Rows from block 23 of the encoder of a small image VAE, named by matrix and row number. Each number is 128 + 32 x the weight over its row's rms, rounded and kept within 0 to 255. All counts start at 0. Numbers have three digits each. After the name is the row's rms in percent of the matrix's.
Before each channel's rows are labels from the 100 images, of 14848, where the channel reaches its highest value: "colour at peak" is the nearest of a few named colours to the mean colour under the peak. Only what is clearly more common there than usual is listed. The data: regions of photos with short descriptions (Visual Genome). In brackets: how many of the 100.
# conv1: bottleneck pointwise conv (encoder.blocks.25.conv1.weight, 128x352x1x1), inputs 102-152

colour at peak: green (62)
conv1.92 075:206128117128128000128128125133128131128128128131130128116128128130128120107118128128128128122152128128128128128103128128128128128128118128131128130128176

colour at peak: pink (39)
conv1.47 107:131128122128128127128128132121128000128128128119130128185128128117120082128130128128112128114137128128128128128131128128128128128128166128120128043128104

colour at peak: grey (62)
conv1.35 074:125128112128128189128128132133128122128128128130117128168128128120123156128153128128126128131084128128128128128139128128128128128128162128130128121128000

colour at peak: black (100)
conv1.115 065:123128134128128000128128061129128138128128128255131128090128128080181163125136128128127128125133128128128128128133128128128128128128129128255128108128057

colour at peak: black (87)
conv1.79 103:128128129128128110128128000122128143128128128129133128022128128120134128114118128128132128052129128128128128128134128128128128128128096128129128106128129

colour at peak: pink (67)
conv1.96 069:055128132128128135128128127130128088128128128127086128129128128125140164128135128128128128107124128128128128128129128128128128128128136128127128127128058

colour at peak: green (34)
conv1.98 088:133128125128128124128128127149128255128128128130133128079128128094115157127129128128142128129176128128128128128127128128128128128128121128127128161128190

colour at peak: green (25)
conv1.24 098:138128115128128115128128127146128128128128128144132128126128128136141119095135128128123128130125128128128128128146128128128128128128126128145128130128142

colour at peak: pink (28)
conv1.11 085:099128040128128218128128172161128121128128128116129128163128128128136125129106128128126128135104128128128128128112128128128128128128088128116128128128124

colour at peak: red (29)
conv1.113 090:083128128128128148128128128128128129128128128101140128131128128122162131128125128128129128146127128128128128128126128128128128128128121128099128139128097

colour at peak: grey (76)
conv1.108 084:131128143128128131128128121128128129128128128068131128099128128098121115120123128128162128111160128128128128128127128128128128128128097128080128116128114

colour at peak: green (40)
conv1.18 083:130128111128128127128128116188128177128128128118105128118128128101142120127116128128127128121108128128128128128120128128128128128128123128119128132128233

colour at peak: blue (30)
conv1.45 081:135128255128128001128128130058128125128128128128146128091128128170120123128111128128191128139130128128128128128111128128128128128128121128128128132128127

colour at peak: green (37)
conv1.102 088:128128170128128044128128123123128127128128128129171128000128128129137123124123128128121128123134128128128128128128128128128128128128070128116128124128130

colour at peak: green (65)
conv1.37 090:161128129128128130128128124122128126128128128136128128131128128124156112128155128128143128147136128128128128128130128128128128128128122128134128147128173

colour at peak: green (30)
conv1.7 073:153128120128128096128128119130128158128129128134128128112128128000118147088129128128112128135135128128128128128169128128128128127129124128132128134128215

colour at peak: green (63)
conv1.125 063:185128127128128038128128127128129128128128128128129128128128128127137121086000128128126128128130128128128128128057128128128128128128124128128128128128130

colour at peak: pink (48)
conv1.28 073:116128124128128124128128187096128114128128128050150128132128128147150215126083128128126128122041128128128128128118128128128128128128046128062128126128000

colour at peak: green (48); cyan (44)
conv1.36 076:187128220128128119128128107121128165128128128133176128106128128116127153093128128128158128131128128128128128128127128128128128128128109128132128134128158

colour at peak: red (42)
conv1.101 095:122128126128128103128128193152128126128128128136123128139128128072104137131129128128126128154134128128128128128110128128128128128128140128136128195128109

colour at peak: pink (40)
conv1.2 067:108128121128128063128128133132128129128128128140119128127128128127165123133128128128097128124129128128128128128138128128128128129128010128143128000128123

colour at peak: white (100)
conv1.54 048:140128121128128154128128138112128116128128128130106128255128128125145127088120128128127128121103128128128128128066128128128128128128127128130128112128029

colour at peak: grey (69)
conv1.27 064:127128152128128014128128127103128112128128128121048128136128128051113135132188128128202128000143128128128128128152128128128128128128175128122128111128078

colour at peak: red (35)
conv1.25 076:118128100128128116128128170120128128128128128065033128117128128220122124151117128128111128048115128128128128128111128128128128128128128128072128151128132

colour at peak: orange (31); yellow (29)
conv1.64 076:128128048128128114128128129125128175128128128135124128004128128172120126082167128128071128057135128128128128128179128128128128128128239128136128130128131

colour at peak: blue (64)
conv1.49 066:126128189128128158128128000074128087128128128143231128030128128215115255133130128128137128204096128128128128128133128128128128128128128128143128125128000

colour at peak: purple (27); red (25)
conv1.121 065:066128031128128133128128132087128035128128128120122128189128128131141109132127128128220128127038128128128128128132128128128128128128129128118128012128000

colour at peak: red (79)
conv1.53 055:126128119128128255128128129135128128128128128074135128132128128121121000255096128128127128169128128128128128128090128128128128128128077128080128140128143

colour at peak: green (37)
conv1.67 073:134128114128128067128128122213128133128128128141037128131128128008121105126128128128171128124140128128128128128106128128128128128128124128141128134128153

colour at peak: black (99)
conv1.8 086:129128128128128130128128123135128129128128128169113128124128128121158132099158128128121128118126128128128128128130128128128128128128221128167128123128126

colour at peak: red (62); purple (25)
conv1.103 071:129128121128128125128128123136128109128128128127119128131128128130116127126136128128118128113088128128128128128152128128128128128128165128127128105128126

colour at peak: grey (64)
conv1.0 077:132128148128128000128128128073128112128128128062139128116128128134034122119045128128203128134145128128128128128092128128128128128128082128081128122128130

colour at peak: grey (66)
conv1.41 063:151128089128128095128128019134128113128128128116124128110128128083132109117107128128066128102101128128128128128121128128128128128128090128116128112128129

colour at peak: blue (79)
conv1.16 066:130128245128128155128128097116128124128128128157234128075128128183018255134155128128129128220117128128128128128161128128128128128128120128166128125128000

colour at peak: red (34)
conv1.15 065:054128127128129132128128134053128129128127128130143128140128128120122136135161128128170128140127128128129128128178128128128128128127172128131128086128104

colour at peak: pink (76)
conv1.107 080:126128131128128119128128130126128125128128128116125128128128128124128129129099128128134128000136128128128128128145128128128128128128097128116128000128124

colour at peak: grey (67)
conv1.59 070:136128102128128137128128129255128128128128128136000128134128128000057119115061128128071128097026128128128128128060128128128128127128104128138128120128080

colour at peak: red (34)
conv1.82 070:005128119128128133128128143133128125128128128120122128185128128094150122133131128128148128127094128128128128128123128128128128127127189128121128127128112

colour at peak: green (57)
conv1.14 061:246128129128128121128128063117128134128128128122122128079128128134145124123122128128056128116099128128128128128126128128128128127128105128120128129128255

colour at peak: green (42)
conv1.105 094:144128127128128127128128127130128128128128128127153128059128128129171138073133128128108128131128128128128128128128128128128128128128136128124128126128154

colour at peak: pink (27)
conv1.32 074:135128046128128134128128121192128112128128128145000128222128128112119126109148128128053128059135128128128128128135128128128128128128163128148128107128077

colour at peak: green (28)
conv1.83 086:134128125128128121128128130128128255128128128141161128100128128114149133123128128128154128167120128128128128128114128128128128128128129128141128161128132

colour at peak: grey (68)
conv1.63 077:128128118128128150128128126080128127128128128115130128127128128128135000124117128128141128135102128128128128128111128128128128128128111128123128125128060

colour at peak: black (82)
conv1.34 066:125128118128128126128128100140128137128128128137116128114128128109116146121183128128122128056126128128128128128150128128128128128128248128136128119128126

colour at peak: grey (63)
conv1.112 075:117128082128128000128128126120128112128128128122058128132128128083107130176144128128206128011131128128128128128136128128128128129128143128123128111128000

colour at peak: pink (40)
conv1.116 098:130128126128128142128128130105128126128128128133126128129128128114168131115089128128145128128066128128128128128094128128128128128128125128134128000128086

colour at peak: orange (69)
conv1.86 059:133128106128128112128128129126128136128128128127119128163128128120137128122122128128140128000178128128128128128120128128128128128128128128127128128128125

colour at peak: green (53)
conv1.23 093:132128119128128125128128125170128124128128128134138128120128128179122133096129128128094128128157128128128128128120128128128128128129130128134128145128255

colour at peak: black (40)
conv1.26 095:129128132128128186128128128143128138128128128125046128104128128113180129124080128128147128024124128128128128128084128128128128128128096128124128205128199

colour at peak: purple (36)
conv1.70 082:126128126128128132128128143143128110128128128127143128221128128121002031255083128128125128132103128128128128128117128128128128128128050128127128100128126

colour at peak: red (38); purple (29)
conv1.30 079:000128119128128135128128129126128074128128128133160128164128128125128128129120128128135128151082128128129128128136128128128128129128148128134128118128127

colour at peak: green (64)
conv1.111 077:229128127128128128128128111135128123128128128170103128131128128132139127109117128128140128093060128128128128128132128128128128128128072128169128107128159

colour at peak: green (35)
conv1.46 061:255128111128128074128128121126128127128127128130115128121128128128129128120079128128130128119131128128128128128055128128128128127128038128130128126128198