config.toml
encoder_norm = "batchnorm"
optimizer = "adamw"
weight_decay = 0.05
Rows from block 32 of the encoder, named by matrix and row number. Each number is 500 + 50 x the weight over its row's rms, rounded and kept within 0 to 999. All counts start at 0. Numbers have three digits each. After the name is the row's rms in percent of the matrix's.
# conv1: bottleneck pointwise conv (encoder.blocks.34.conv1.weight, 128x640x1x1), inputs 276-367
conv1.2 186:500500496500493500500477500500277500500500378515514505500501500504500500500514496499500465501498430498500500500504500501474496500500501496497500500500500569499500702496500500502500563392500517517501735500500491491368500516501245581500512500498500500491500500561501500500500500
conv1.3 103:500500500500500500500500500500499500500500500500500500500500500500500500500500500500500500500500500500500500500522500500500500500500500500500500500500500501500500500500500500500500500499500500500499500500500500500499500500500500500500500500500500500500500500500500500500500500
conv1.5 236:500500454500499500500507500500511500500500498495522498500496500499500501500461485500500506456501514501500500500573500504402517500500499515500500532500500555500500499502500500499500596496500467516500495500500504501500500500503547490500500500443499500452500500493500500500500500
conv1.7 175:500500488500500500500502500500503500500500471499501500500499500500500500500500490500500506499503501500500500500491500500474500500500500486510500500500500592500500999488500500504500506515500507333495444500500459450398500500500528495500500500501500500521500500420500500500500500
conv1.8 056:500500502500500500500500500500495500500500502498500501500500500500500500500499499500500506495500500500500500500513500500475500500500500500515500500500500547500500493408500500499500387502500476116630429500500512495468500500500497502500500500500500500420500500507500500500500500
conv1.26 126:500500604500500497500505500500454500500500577487478486500500500510500500500538589499500495459439512500500499500510500492506447500500498470490500518501500578500500498512500500496500509475500398488505484500499311505499500507537536353500502500507500500464500500505500500500500500
conv1.27 175:500500497500495501500507500500458500500499493386482534500495500506500502500465540496500507343499514499502498500545500498458543500500501303483500488501500499500500490499500500501500497433500477494472492500500514488484500499500497438500510500550502500495500500437500500501500500
conv1.28 099:500500499500500500500502500500479500500500491500500500500500500500500500500483499500500500496500500500500500500501500500500500500500500498499500500500500504500500500502500500501500501499500498497498500500500475493495500500500479494500500500500500500448500500497500500500500500
conv1.29 088:500500565500496508500498500500476500503500462400381511500527500531500503500537535491500492511495425481500494498487501486571440500500511448517500507500500540493501497498500501503500510535500499480569492501490277471370500483516253490500494502527499500519501500529506500499500500
conv1.30 132:500500492500499499500507500500515500500500512452512544500498500478500500500437510501500501363509526500500501500510500502506505500500500393477500507500500527500500452551500500486500492245500484506774387500501490604555500502493519469500500499478500500513500500564500500500500500
conv1.31 080:500500499500500500500500500500500500500500500500500500500500500500500500500499499500500500513500500500500500500496500500500500500500500499501500500500500500500500491505500500500500492497500418479482502500500441500501500500500499500500500500500499500495500500501500500500500500
conv1.32 187:500500665500502497500495500500488500500500505481468517500502500495500500500536513499500495501480508501500500500525500497504491500500501502446500502500500602500500498496500500500500500487500477499492502500499387487495500506500501486500501500506500500496500500499500500500500500
conv1.33 163:500500587500500501500502500500491500500500523495492521500500500489500500500458527507500511499484486501500499500623500498497510500500499493214500514500500504500500501547500500500500400497500484498634495500500509851523500501515404503500477499476498500403500500698500500500500500
conv1.34 190:500500494500499500500479500500578500500500510520496499500501500502500500500502534500500516501505505499500500500535500500481509500500500536465500501500500520499500716487500500500500493483500500675483521500500177006464500500500399596500500500496500500529500500505500500500500500
conv1.35 161:500500502500500500500502500500442500500500492418488491500500500494500500500350411500500503458518499500500500500478500500424502500500500370467500507499500484500500165514500500481500503480500498444559393500500497512516500500501485471500502500498500500485500500523500500500500500
conv1.39 211:500500500500500500500500500500500500500500500500500500500500500500500500500500500500500500500501500500500500500500500500498500500500500500498500500500500503500500500500500500500500500500500498463500500500500500500499500500500500501500500500500500500500500500500500500500500500
conv1.44 026:500500500500500500500500500500500500500500500500500500500500500500500500500500500500500500500500500500500500500500500500500500500500500500500500500500500500500500500500500500500500500500500500500500500500500500500500500500500500500500500500500500500500500500500500500500500500
conv1.50 098:500500445500497498500517500500519500498500513474572566500500501505500494500438517505500521441552534500500499501649500509457463500499508443479500485499500518500499487506500499506500495399500429506508490499509526685582500510493489488500496497472501500531500500571495500500500500
conv1.52 278:500500528500501500500499500500487500500500575497506497500500500502500500500511516500500496475499503500500499500512500500496498500500500476483500499501500496500500493611500500494500480492500508506528522500500505482513500500500532500500500500501500500502500500519500500500500500
conv1.56 135:500500413500500500500540500500520500502500507508547488500498500501500502500450466500500515340481497501500500500646500508355518500500496536498500564500500545500500497503500500499500500497500450498501473500500500505500500502525520361500497500395497500447500500515502500500500500
conv1.57 154:500500614500501495500495500500491500500500500470465541500501500478500500500548530499500491497474509502500500499695500496496484500500500499335500496501500590500501506497500500500500499486500481505493508500499498425498500501506516489500504499501500500498500500510500500500500500
conv1.60 125:500500512500499500500503500500471500500500619454498532500500500500500499500490450501500501509499509500500500500499500499488496500499500520475500489500500525500500370540500500513500501474500099495938485500504314511502500497503353483500498500503500500502500500509500500500500500
conv1.63 137:500500504500500500500502500500595500500500468493500502500500500500500500500487503500500513590499481500500500500465500500516501500500500497545500499500500498500500520519500500510500666493500440761573502500500523496501500500500523516500500500499500500454500500486500500500500500
conv1.64 121:500500494500500500500500500500400500500500581496500502500500500501500500500463484500500500548489464500500502500514500500445505500500499520503500495500500500500500504477500500507500508486500457688472470500500510184510500500501634557500500500489500500490500500508500500500500500
conv1.66 152:500500468500500500500496500500485500500500556490493509500500500500500500500472491500500466497503512500500500500565500500437505500500500437494500499500500489500500447509500500495500487499500433521600463500500406501487500501500518508500500500495500500614500500490500500500500500
conv1.69 164:500500491500501500500446500500437500500500472498507535500501500504500500500483453500500487527503488501500500499545500500499518500500502614498500496500500505500500808516500500504500491494500444787469641500500498449498500500507533625500498500470500500533500500468500500500500500
conv1.70 009:500500501500500500500500500499500500500500499499499499500500500499500500500501501500500500500500499501501500500501500501500500500500499500499500500500499501500500500500500500500501499501499500501499499500499500499500501499499500500500499500499500500500500500500500500500499500
conv1.72 375:500500499500500500500500500500498500500500484515499500500500500500500500500502497500500506504500500500500500500482500501506500500500499481570500500500500496500500507482500500498500494419500479510502496500500493506478500500500523498500500500499500500481500500514500500500500500
conv1.80 109:500500499500500500500500500500381500500500487500500500500501500498500500500500500500500498498500500500500500500498500500494500500500500484575500500500500533500500506513500500496500514500500486500660488500500466402495500500500228496500500500500500500506500500289500500500500500
conv1.81 138:500500663500501494500504500500483500500500880463435486500499500484500500500544554498500495492465510501500499500495500494501475500500500499495500517500500537501500487494500500498500510450500499413492496500500402502495500501498508466500505500520500500490500500503500500500500500
conv1.83 131:500500468500500500500500500500525500500500451463502498500500500500500500500486502500500506498501500500500500500500500500386499500500500465527500499500500509500500839381500500497500607511500502505946514500500510553505500500500183602500500500500500500480500500522500500500500500
conv1.84 200:500500640500501500500496500500551500500500457513489498500501500490500500500458523501500500523504503500500500500488500497665494500499500416408500508500500499500500517572500500503500514475500479710503269500502497503506500513500511508500498500498500500494500500542500500500500500
conv1.85 445:500500506500498500500499500500496500500500502516506485500500500496500500500483505500500506497498502499500500500505500501533497500500500500507500504500500501500500497478500500501500499500500514486492460500500503495506500500500497511500502500496500500494500500541500500500500500
conv1.86 148:500500492500500500500500500500552500500500501499500502500500500500500500500497519500500503518505494500500500500487500500529502500500500489505500500500500489500500554500500500501500527497500473619778516500500519691488500500500523462500500500501500500590500500625500500500500500
conv1.87 149:500500511500500500500526500500294500500500532522508510500505500513500500500514484500500504551499502500500500499565500500540475500500500467391500504500500509499500328502500500504500508614500509136646477500496411535489500499504534485500498500530500500579500500507500500500500500
conv1.89 106:500500482500494500500421500500472500500500512476495491500502500508500499500174495500500504495493551500500502500537500500326558500500498396541500499500500506500500515408500500488500477500500444575199510500500510490496500503499494539500498500503500500528500500380500500500500500
conv1.92 149:500500496500503500500466500500503500500500474522492522500504500466500501500443460502500495515491466500500500500519500498607517500500500558570500516498500517500499513965500500508500502481500492504500513502505481499796500490526487503500507500449500500506500500651503500500500500
conv1.96 114:500500518500490499500452500500479500501500409497466447500496500542500500500496646499500477510537574496500500500480500499459437500500500510398500496500500507498500583412500501466500574394500501561500539500495406474242500525496237681500498500498498500477500500504498500500500500
conv1.97 143:500500451500500501500500500500426500500500603490500509500501500497500500500383457500500509468491518500500500500521500500462474500500498530293500503500500537500500450498500500488500469577500551144591005500500495579520500500502387465500499500482500500455500500495500500500500500
conv1.101 130:500500460500501500500503500500537500500500512531554563500500500506500500500519466501500537498502507501500501500834500503494523500500499480494500498500500497500500501566500500529500470536500495493608478500498563835692500502504470545500498500479499500496500500544499500500500500
conv1.102 108:500500412500500500500497500500534500500500553495499505500501500500500500500506505500500502486498500499500500500487500500488464500500500446561500499500500410500500493516500500495500292513500511316888423500500518506545500500500619492500500500506500500641500500561500500500500500
conv1.105 134:500500495500500500500498500500533500500500390501498502500500500500500500500478509500500489504499496500500500500522500500460500500500500525588500502500500540500500869767500500500500499415500457547498481500500465497562500500500507434500500500502500500438500500480500500500500500
conv1.107 132:500500516500488502500490500500462500500500872478432454500501500491500500500478648499500493518502398500500498500402500499568517500505499498497500513500500580500500503505500500499500766397500423498548503500503423494449500496507431481500506502527500500133499500684500500500500500
conv1.117 064:500500500500500500500500500500500500500500500500500500500500500500500500500500500500500500500500500500500500500500500500500500500500500500498500500500500512500500501501500500500500500500500500504500502500500499497498500500500466500500500500500500500000500500500500500500500500
conv1.123 128:500500471500500500500500500500511500500500451485502501500500500500500500500487500500500501495500500500500500500502500500451498500500500482505500500500500511500500937403500500497500542504500497516769566500500501538522500500500352524500500500500500500413500500504500500500500500
conv1.125 191:500500470500499500500506500500452500500500492498515515500501500502500500500493478500500503493508497500500500500518500501509493500500500488278500513500500493500500379676500500501500478506500443490597495500500510600554500500501500447500499500492499500385500500861500500500500500
conv1.127 039:500500500500500500500500500500500500500500500500500500500500500500500500500500500500500500500500500500500500500500500500500500500500500500500500500500500500500500500500500500500500500500500500500500500500500500500500500500500500500500500500500500500500500500500500500500500500