Rows from block 18 of the encoder of a small image VAE, named by matrix and row number. Rows with one number belong to one channel. Each number is 50 + 15 x the weight over its row's rms, rounded and kept within 0 to 99. All counts start at 0.
After each channel's rows are labels from the 100 images, of 14848, where the channel reaches its highest value: "colour at peak" is the nearest of a few named colours to the mean colour under the peak. Only what is clearly more common there than usual is listed. The data: regions of photos with short descriptions (Visual Genome). In brackets: how many of the 100, against the usual share in percent.
# conv1: bottleneck pointwise conv (encoder.blocks.19.conv1.weight, 128x496x1x1), inputs 0-123
# conv2: growth 3x3 conv (encoder.blocks.19.conv2.weight, 32x128x3x3, transposed, each kernel summed), outputs 0-31

conv1.126:50 50 52 50 51 50 44 25 50 50 50 50 34 50 51 50 65 43 50 49 47 44 50 50 51 50 52 58 50 50 47 48 50 50 51 71 47 50 44 50 50 49 49 47 57 50 46 50 50 50 49 50 51 51 53 49 50 50 50 53 48 58 51 99 50 50 53 50 50 50 49 50 50 50 50 54 39 43 50 50 50 50 50 50 50 50 52 50 50 50 50 44 50 50 50 50 50 50 53 54 50 51 55 50 50 49 55 49 39 51 52 51 47 50 44 99 50 47 34 70 50 85 49 73
conv2.126:54 51 47 50 17 65 68 85 54 37 50 52 52 78 50 31 45 47 45 75 48 43 69 46 50 17 50 39 50 27 40 38
colour at peak: grey (71 vs 33.9)

conv1.17:50 50 60 50 44 50 51 28 50 50 50 50 52 50 50 50 65 94 50 48 50 63 60 50 99 50 52 51 57 50 57 61 50 49 54 50 53 89 53 50 50 86 68 51 00 50 47 50 50 50 31 50 50 56 51 51 55 50 99 50 50 51 50 40 50 51 50 50 50 50 50 50 50 50 50 50 60 47 50 73 49 50 50 50 50 50 50 50 50 52 48 48 50 50 50 50 50 50 43 00 50 50 00 55 56 51 99 51 60 31 50 49 50 50 99 50 50 52 48 50 50 99 49 00
conv2.17:50 72 41 48 99 38 54 51 49 46 38 53 49 49 69 48 54 53 67 46 49 42 57 63 50 52 76 40 52 48 81 46
colour at peak: grey (88 vs 33.9)

conv1.45:50 50 56 50 48 50 52 18 50 50 50 50 57 50 50 50 54 70 50 49 87 51 50 50 49 50 55 51 00 51 61 56 50 51 54 50 49 50 32 50 50 50 46 51 49 50 67 50 50 50 37 50 50 48 38 50 50 50 50 50 41 27 50 51 50 63 50 50 50 50 58 50 50 51 50 50 48 39 50 54 54 50 50 97 50 50 49 50 50 51 50 44 50 50 50 50 50 50 41 24 50 49 38 51 73 50 99 50 97 51 50 50 50 50 60 50 50 55 50 34 50 51 50 21
conv2.45:50 48 34 36 29 51 51 47 61 27 60 49 06 46 49 07 46 46 50 44 49 50 42 50 50 33 51 50 42 34 23 35
colour at peak: grey (67 vs 33.9)

conv1.111:50 50 67 50 50 50 23 50 50 50 50 50 10 50 48 50 48 44 50 50 65 42 50 50 62 50 50 51 50 50 51 50 50 50 48 78 50 50 50 50 50 48 58 49 43 50 48 50 50 50 00 52 50 50 51 30 50 50 48 50 49 44 50 48 50 50 50 50 50 48 36 50 50 51 50 51 50 49 50 86 50 50 50 50 50 50 51 50 50 50 50 49 50 49 50 50 50 50 40 27 50 51 62 50 66 50 51 50 49 00 50 51 49 50 60 99 50 50 00 59 50 62 50 47
conv2.111:48 48 47 53 42 60 49 38 45 29 48 39 51 56 48 44 45 37 42 50 48 24 44 26 50 00 40 48 50 10 51 50
colour at peak: grey (64 vs 33.9); pink (26 vs 9.9)

conv1.67:50 50 52 50 49 50 52 49 50 50 50 50 55 50 17 50 71 64 50 50 50 00 50 50 88 50 40 48 53 49 30 59 50 50 49 52 59 50 53 50 50 51 53 54 47 50 55 50 50 50 00 50 48 52 99 22 50 50 51 50 50 00 50 38 50 65 50 50 50 50 46 50 50 25 50 50 62 52 50 99 41 50 50 37 50 50 51 50 50 15 50 42 50 47 50 50 50 50 55 58 50 50 65 50 54 50 56 50 45 00 51 51 48 50 72 50 50 53 49 50 50 43 49 99
conv2.67:50 50 36 42 30 48 56 45 55 42 49 50 21 49 51 00 48 42 55 45 49 49 32 50 50 26 51 50 53 57 32 47
colour at peak: grey (75 vs 33.9)

conv1.26:52 50 32 50 51 50 53 35 50 50 50 50 46 50 45 50 47 37 50 52 51 49 99 50 44 50 52 65 49 50 53 46 50 53 49 51 53 38 34 50 50 48 38 69 50 50 45 50 50 50 51 51 49 31 50 48 48 50 48 48 29 55 51 65 51 59 50 50 50 50 51 49 50 57 50 53 44 48 50 49 50 50 50 69 50 50 50 50 50 48 66 52 50 53 50 50 51 50 51 53 50 49 49 69 49 50 54 51 46 51 50 96 50 50 44 50 50 50 50 50 50 38 49 55
conv2.26:94 29 44 19 40 59 50 46 50 34 49 58 36 43 50 44 48 47 52 40 50 32 40 42 50 48 45 33 14 40 25 62
colour at peak: grey (84 vs 33.9)

conv1.70:50 50 51 50 49 50 45 37 50 50 50 50 59 99 50 50 53 52 50 50 47 51 50 50 50 50 50 50 50 50 49 61 50 49 51 49 50 51 63 50 50 99 55 40 53 50 49 50 50 50 48 49 50 59 50 50 50 50 99 50 50 48 50 36 50 56 50 50 50 50 50 50 50 50 50 50 52 47 50 50 50 50 50 50 50 50 50 50 50 50 47 38 50 49 50 50 50 50 34 50 50 50 44 50 50 50 71 50 50 49 49 49 50 50 49 50 50 50 50 50 50 65 50 46
conv2.70:02 94 51 48 21 51 49 52 52 44 43 42 49 51 45 49 42 46 38 54 49 64 51 38 50 51 52 47 51 16 50 61
colour at peak: grey (63 vs 33.9)

conv1.114:50 50 52 50 50 50 48 56 50 50 50 50 54 70 53 50 51 58 50 50 50 00 49 50 73 50 46 39 52 13 43 49 50 49 51 50 50 72 45 50 50 54 50 00 57 50 53 50 50 50 61 50 48 46 50 49 50 50 70 48 50 48 50 41 50 33 50 50 50 51 50 50 50 49 50 49 77 52 50 54 26 50 50 50 50 50 50 50 50 50 50 58 50 49 50 50 50 50 38 76 50 55 70 49 49 50 52 50 54 49 52 48 50 50 99 50 50 54 50 50 50 48 50 55
conv2.114:39 00 41 45 50 51 37 50 39 39 22 35 50 42 10 56 48 34 48 50 49 42 50 44 50 50 35 43 48 55 48 52
colour at peak: grey (73 vs 33.9)

conv1.118:50 50 00 50 51 50 51 00 50 50 50 50 59 50 47 50 64 42 50 48 47 51 51 50 50 50 50 50 49 50 45 45 50 50 13 45 50 50 16 50 50 51 15 51 59 50 50 50 50 50 51 50 49 53 45 50 50 50 47 50 30 42 50 44 50 54 49 50 50 54 50 50 50 50 50 51 53 50 50 49 46 50 50 50 51 50 50 50 50 50 50 49 50 52 50 50 51 50 46 20 50 49 75 51 00 47 46 50 38 53 49 47 50 49 00 00 50 39 90 49 50 21 51 53
conv2.118:50 50 47 13 41 59 75 76 57 38 50 53 41 36 50 16 51 33 49 48 50 51 28 49 50 40 19 50 29 44 29 46
colour at peak: grey (63 vs 33.9)

conv1.20:49 50 87 50 51 50 38 37 50 50 50 50 39 51 59 50 77 85 50 50 54 51 49 50 71 50 45 49 51 47 50 53 50 49 54 50 50 67 61 50 50 56 75 51 48 50 47 50 50 50 47 49 50 74 50 52 50 50 69 50 60 53 50 09 50 47 50 50 50 50 49 50 50 00 50 50 59 47 50 65 51 50 50 49 50 50 50 50 50 49 47 51 50 51 50 50 51 50 56 35 50 49 42 45 60 47 59 02 52 49 50 47 50 50 76 50 50 58 50 50 50 67 50 55
conv2.20:44 57 32 00 46 53 49 47 51 31 52 50 28 41 36 34 47 45 51 45 50 51 40 47 50 42 47 60 30 50 27 21
colour at peak: grey (67 vs 33.9)

conv1.112:50 50 34 50 51 50 14 88 50 50 49 50 55 50 48 50 57 49 50 65 49 46 50 50 50 50 51 50 51 48 44 47 50 50 45 51 49 50 85 50 50 48 43 46 49 50 51 50 50 50 53 73 51 48 50 48 53 50 50 50 49 68 50 58 50 52 50 50 50 49 48 50 50 14 50 50 59 37 50 50 50 50 50 49 50 50 50 50 50 50 50 47 50 58 50 50 50 50 46 58 50 50 34 50 38 50 20 47 29 51 52 66 49 49 23 50 50 48 50 51 50 56 11 56
conv2.112:49 50 49 50 39 53 59 03 41 45 49 50 42 11 49 33 58 43 54 39 50 47 10 45 50 25 43 50 44 50 42 42
colour at peak: grey (60 vs 33.9)

conv1.102:50 50 48 50 48 50 44 46 50 50 50 50 60 54 51 50 53 88 50 48 50 54 50 50 54 50 49 49 50 50 50 53 50 50 52 51 50 50 48 50 50 54 49 56 35 50 56 50 50 50 00 04 50 49 52 53 50 50 93 50 50 62 50 08 50 45 50 50 50 50 49 50 50 50 50 50 68 49 50 52 79 50 50 50 50 50 50 50 50 54 27 38 50 31 50 50 50 50 48 62 50 50 50 47 48 53 51 50 48 49 48 50 50 50 50 51 50 46 43 51 50 34 51 00
conv2.102:50 51 39 22 49 53 50 48 58 26 50 33 06 44 50 42 41 50 55 46 50 74 44 48 50 45 47 35 13 49 21 36
colour at peak: grey (61 vs 33.9)

conv1.110:50 50 60 50 78 50 51 45 50 50 50 50 50 50 59 50 93 99 50 52 50 59 48 50 70 50 46 45 50 48 55 52 50 50 48 51 50 51 51 50 50 50 58 48 25 50 99 50 50 50 20 51 44 59 46 51 50 50 43 50 50 50 50 51 50 50 50 50 50 50 54 50 50 50 50 50 49 93 50 61 48 50 50 49 50 50 50 50 50 16 50 48 50 62 50 50 50 50 50 50 50 50 70 51 77 43 54 49 78 52 50 49 49 55 57 51 50 59 49 50 50 51 82 52
conv2.110:49 49 49 49 50 62 37 49 56 54 50 57 51 50 51 50 49 82 52 48 50 74 50 74 50 47 99 52 48 32 91 52
colour at peak: white (36 vs 6.1); pink (33 vs 9.9)

conv1.21:50 50 61 50 51 50 50 61 50 50 50 50 45 50 51 50 99 65 50 45 50 50 49 50 82 50 55 66 51 49 53 52 00 50 47 66 50 51 49 50 50 50 59 49 00 50 43 50 50 50 49 52 50 51 52 49 50 50 55 50 50 52 50 71 50 51 54 50 50 50 50 50 50 51 50 50 51 50 50 52 44 50 50 49 50 50 50 50 50 50 48 45 50 32 50 50 50 50 51 45 50 50 46 49 56 51 51 52 52 00 48 50 50 43 51 85 50 50 02 50 50 51 50 51
conv2.21:50 50 51 55 50 45 94 53 55 20 50 54 64 57 53 71 57 62 49 67 50 30 45 51 50 65 40 52 49 81 87 50
colour at peak: grey (70 vs 33.9)

conv1.123:50 50 49 50 53 50 36 00 50 50 50 50 48 50 52 50 67 35 49 50 36 39 50 50 52 50 51 53 50 50 43 47 50 50 51 94 45 50 54 50 50 49 42 46 61 50 45 50 50 50 48 49 50 48 54 49 50 50 50 57 48 71 53 61 50 51 54 50 50 51 49 50 50 50 50 61 37 25 50 50 49 50 50 50 50 50 50 50 50 50 50 40 50 49 50 50 50 50 54 56 50 51 61 50 48 49 57 50 34 51 54 57 36 50 45 99 50 53 49 99 50 52 49 73
conv2.123:53 48 48 48 44 56 49 92 74 35 49 55 52 83 51 44 60 45 49 86 47 48 38 44 50 39 34 19 50 60 45 34
colour at peak: grey (66 vs 33.9)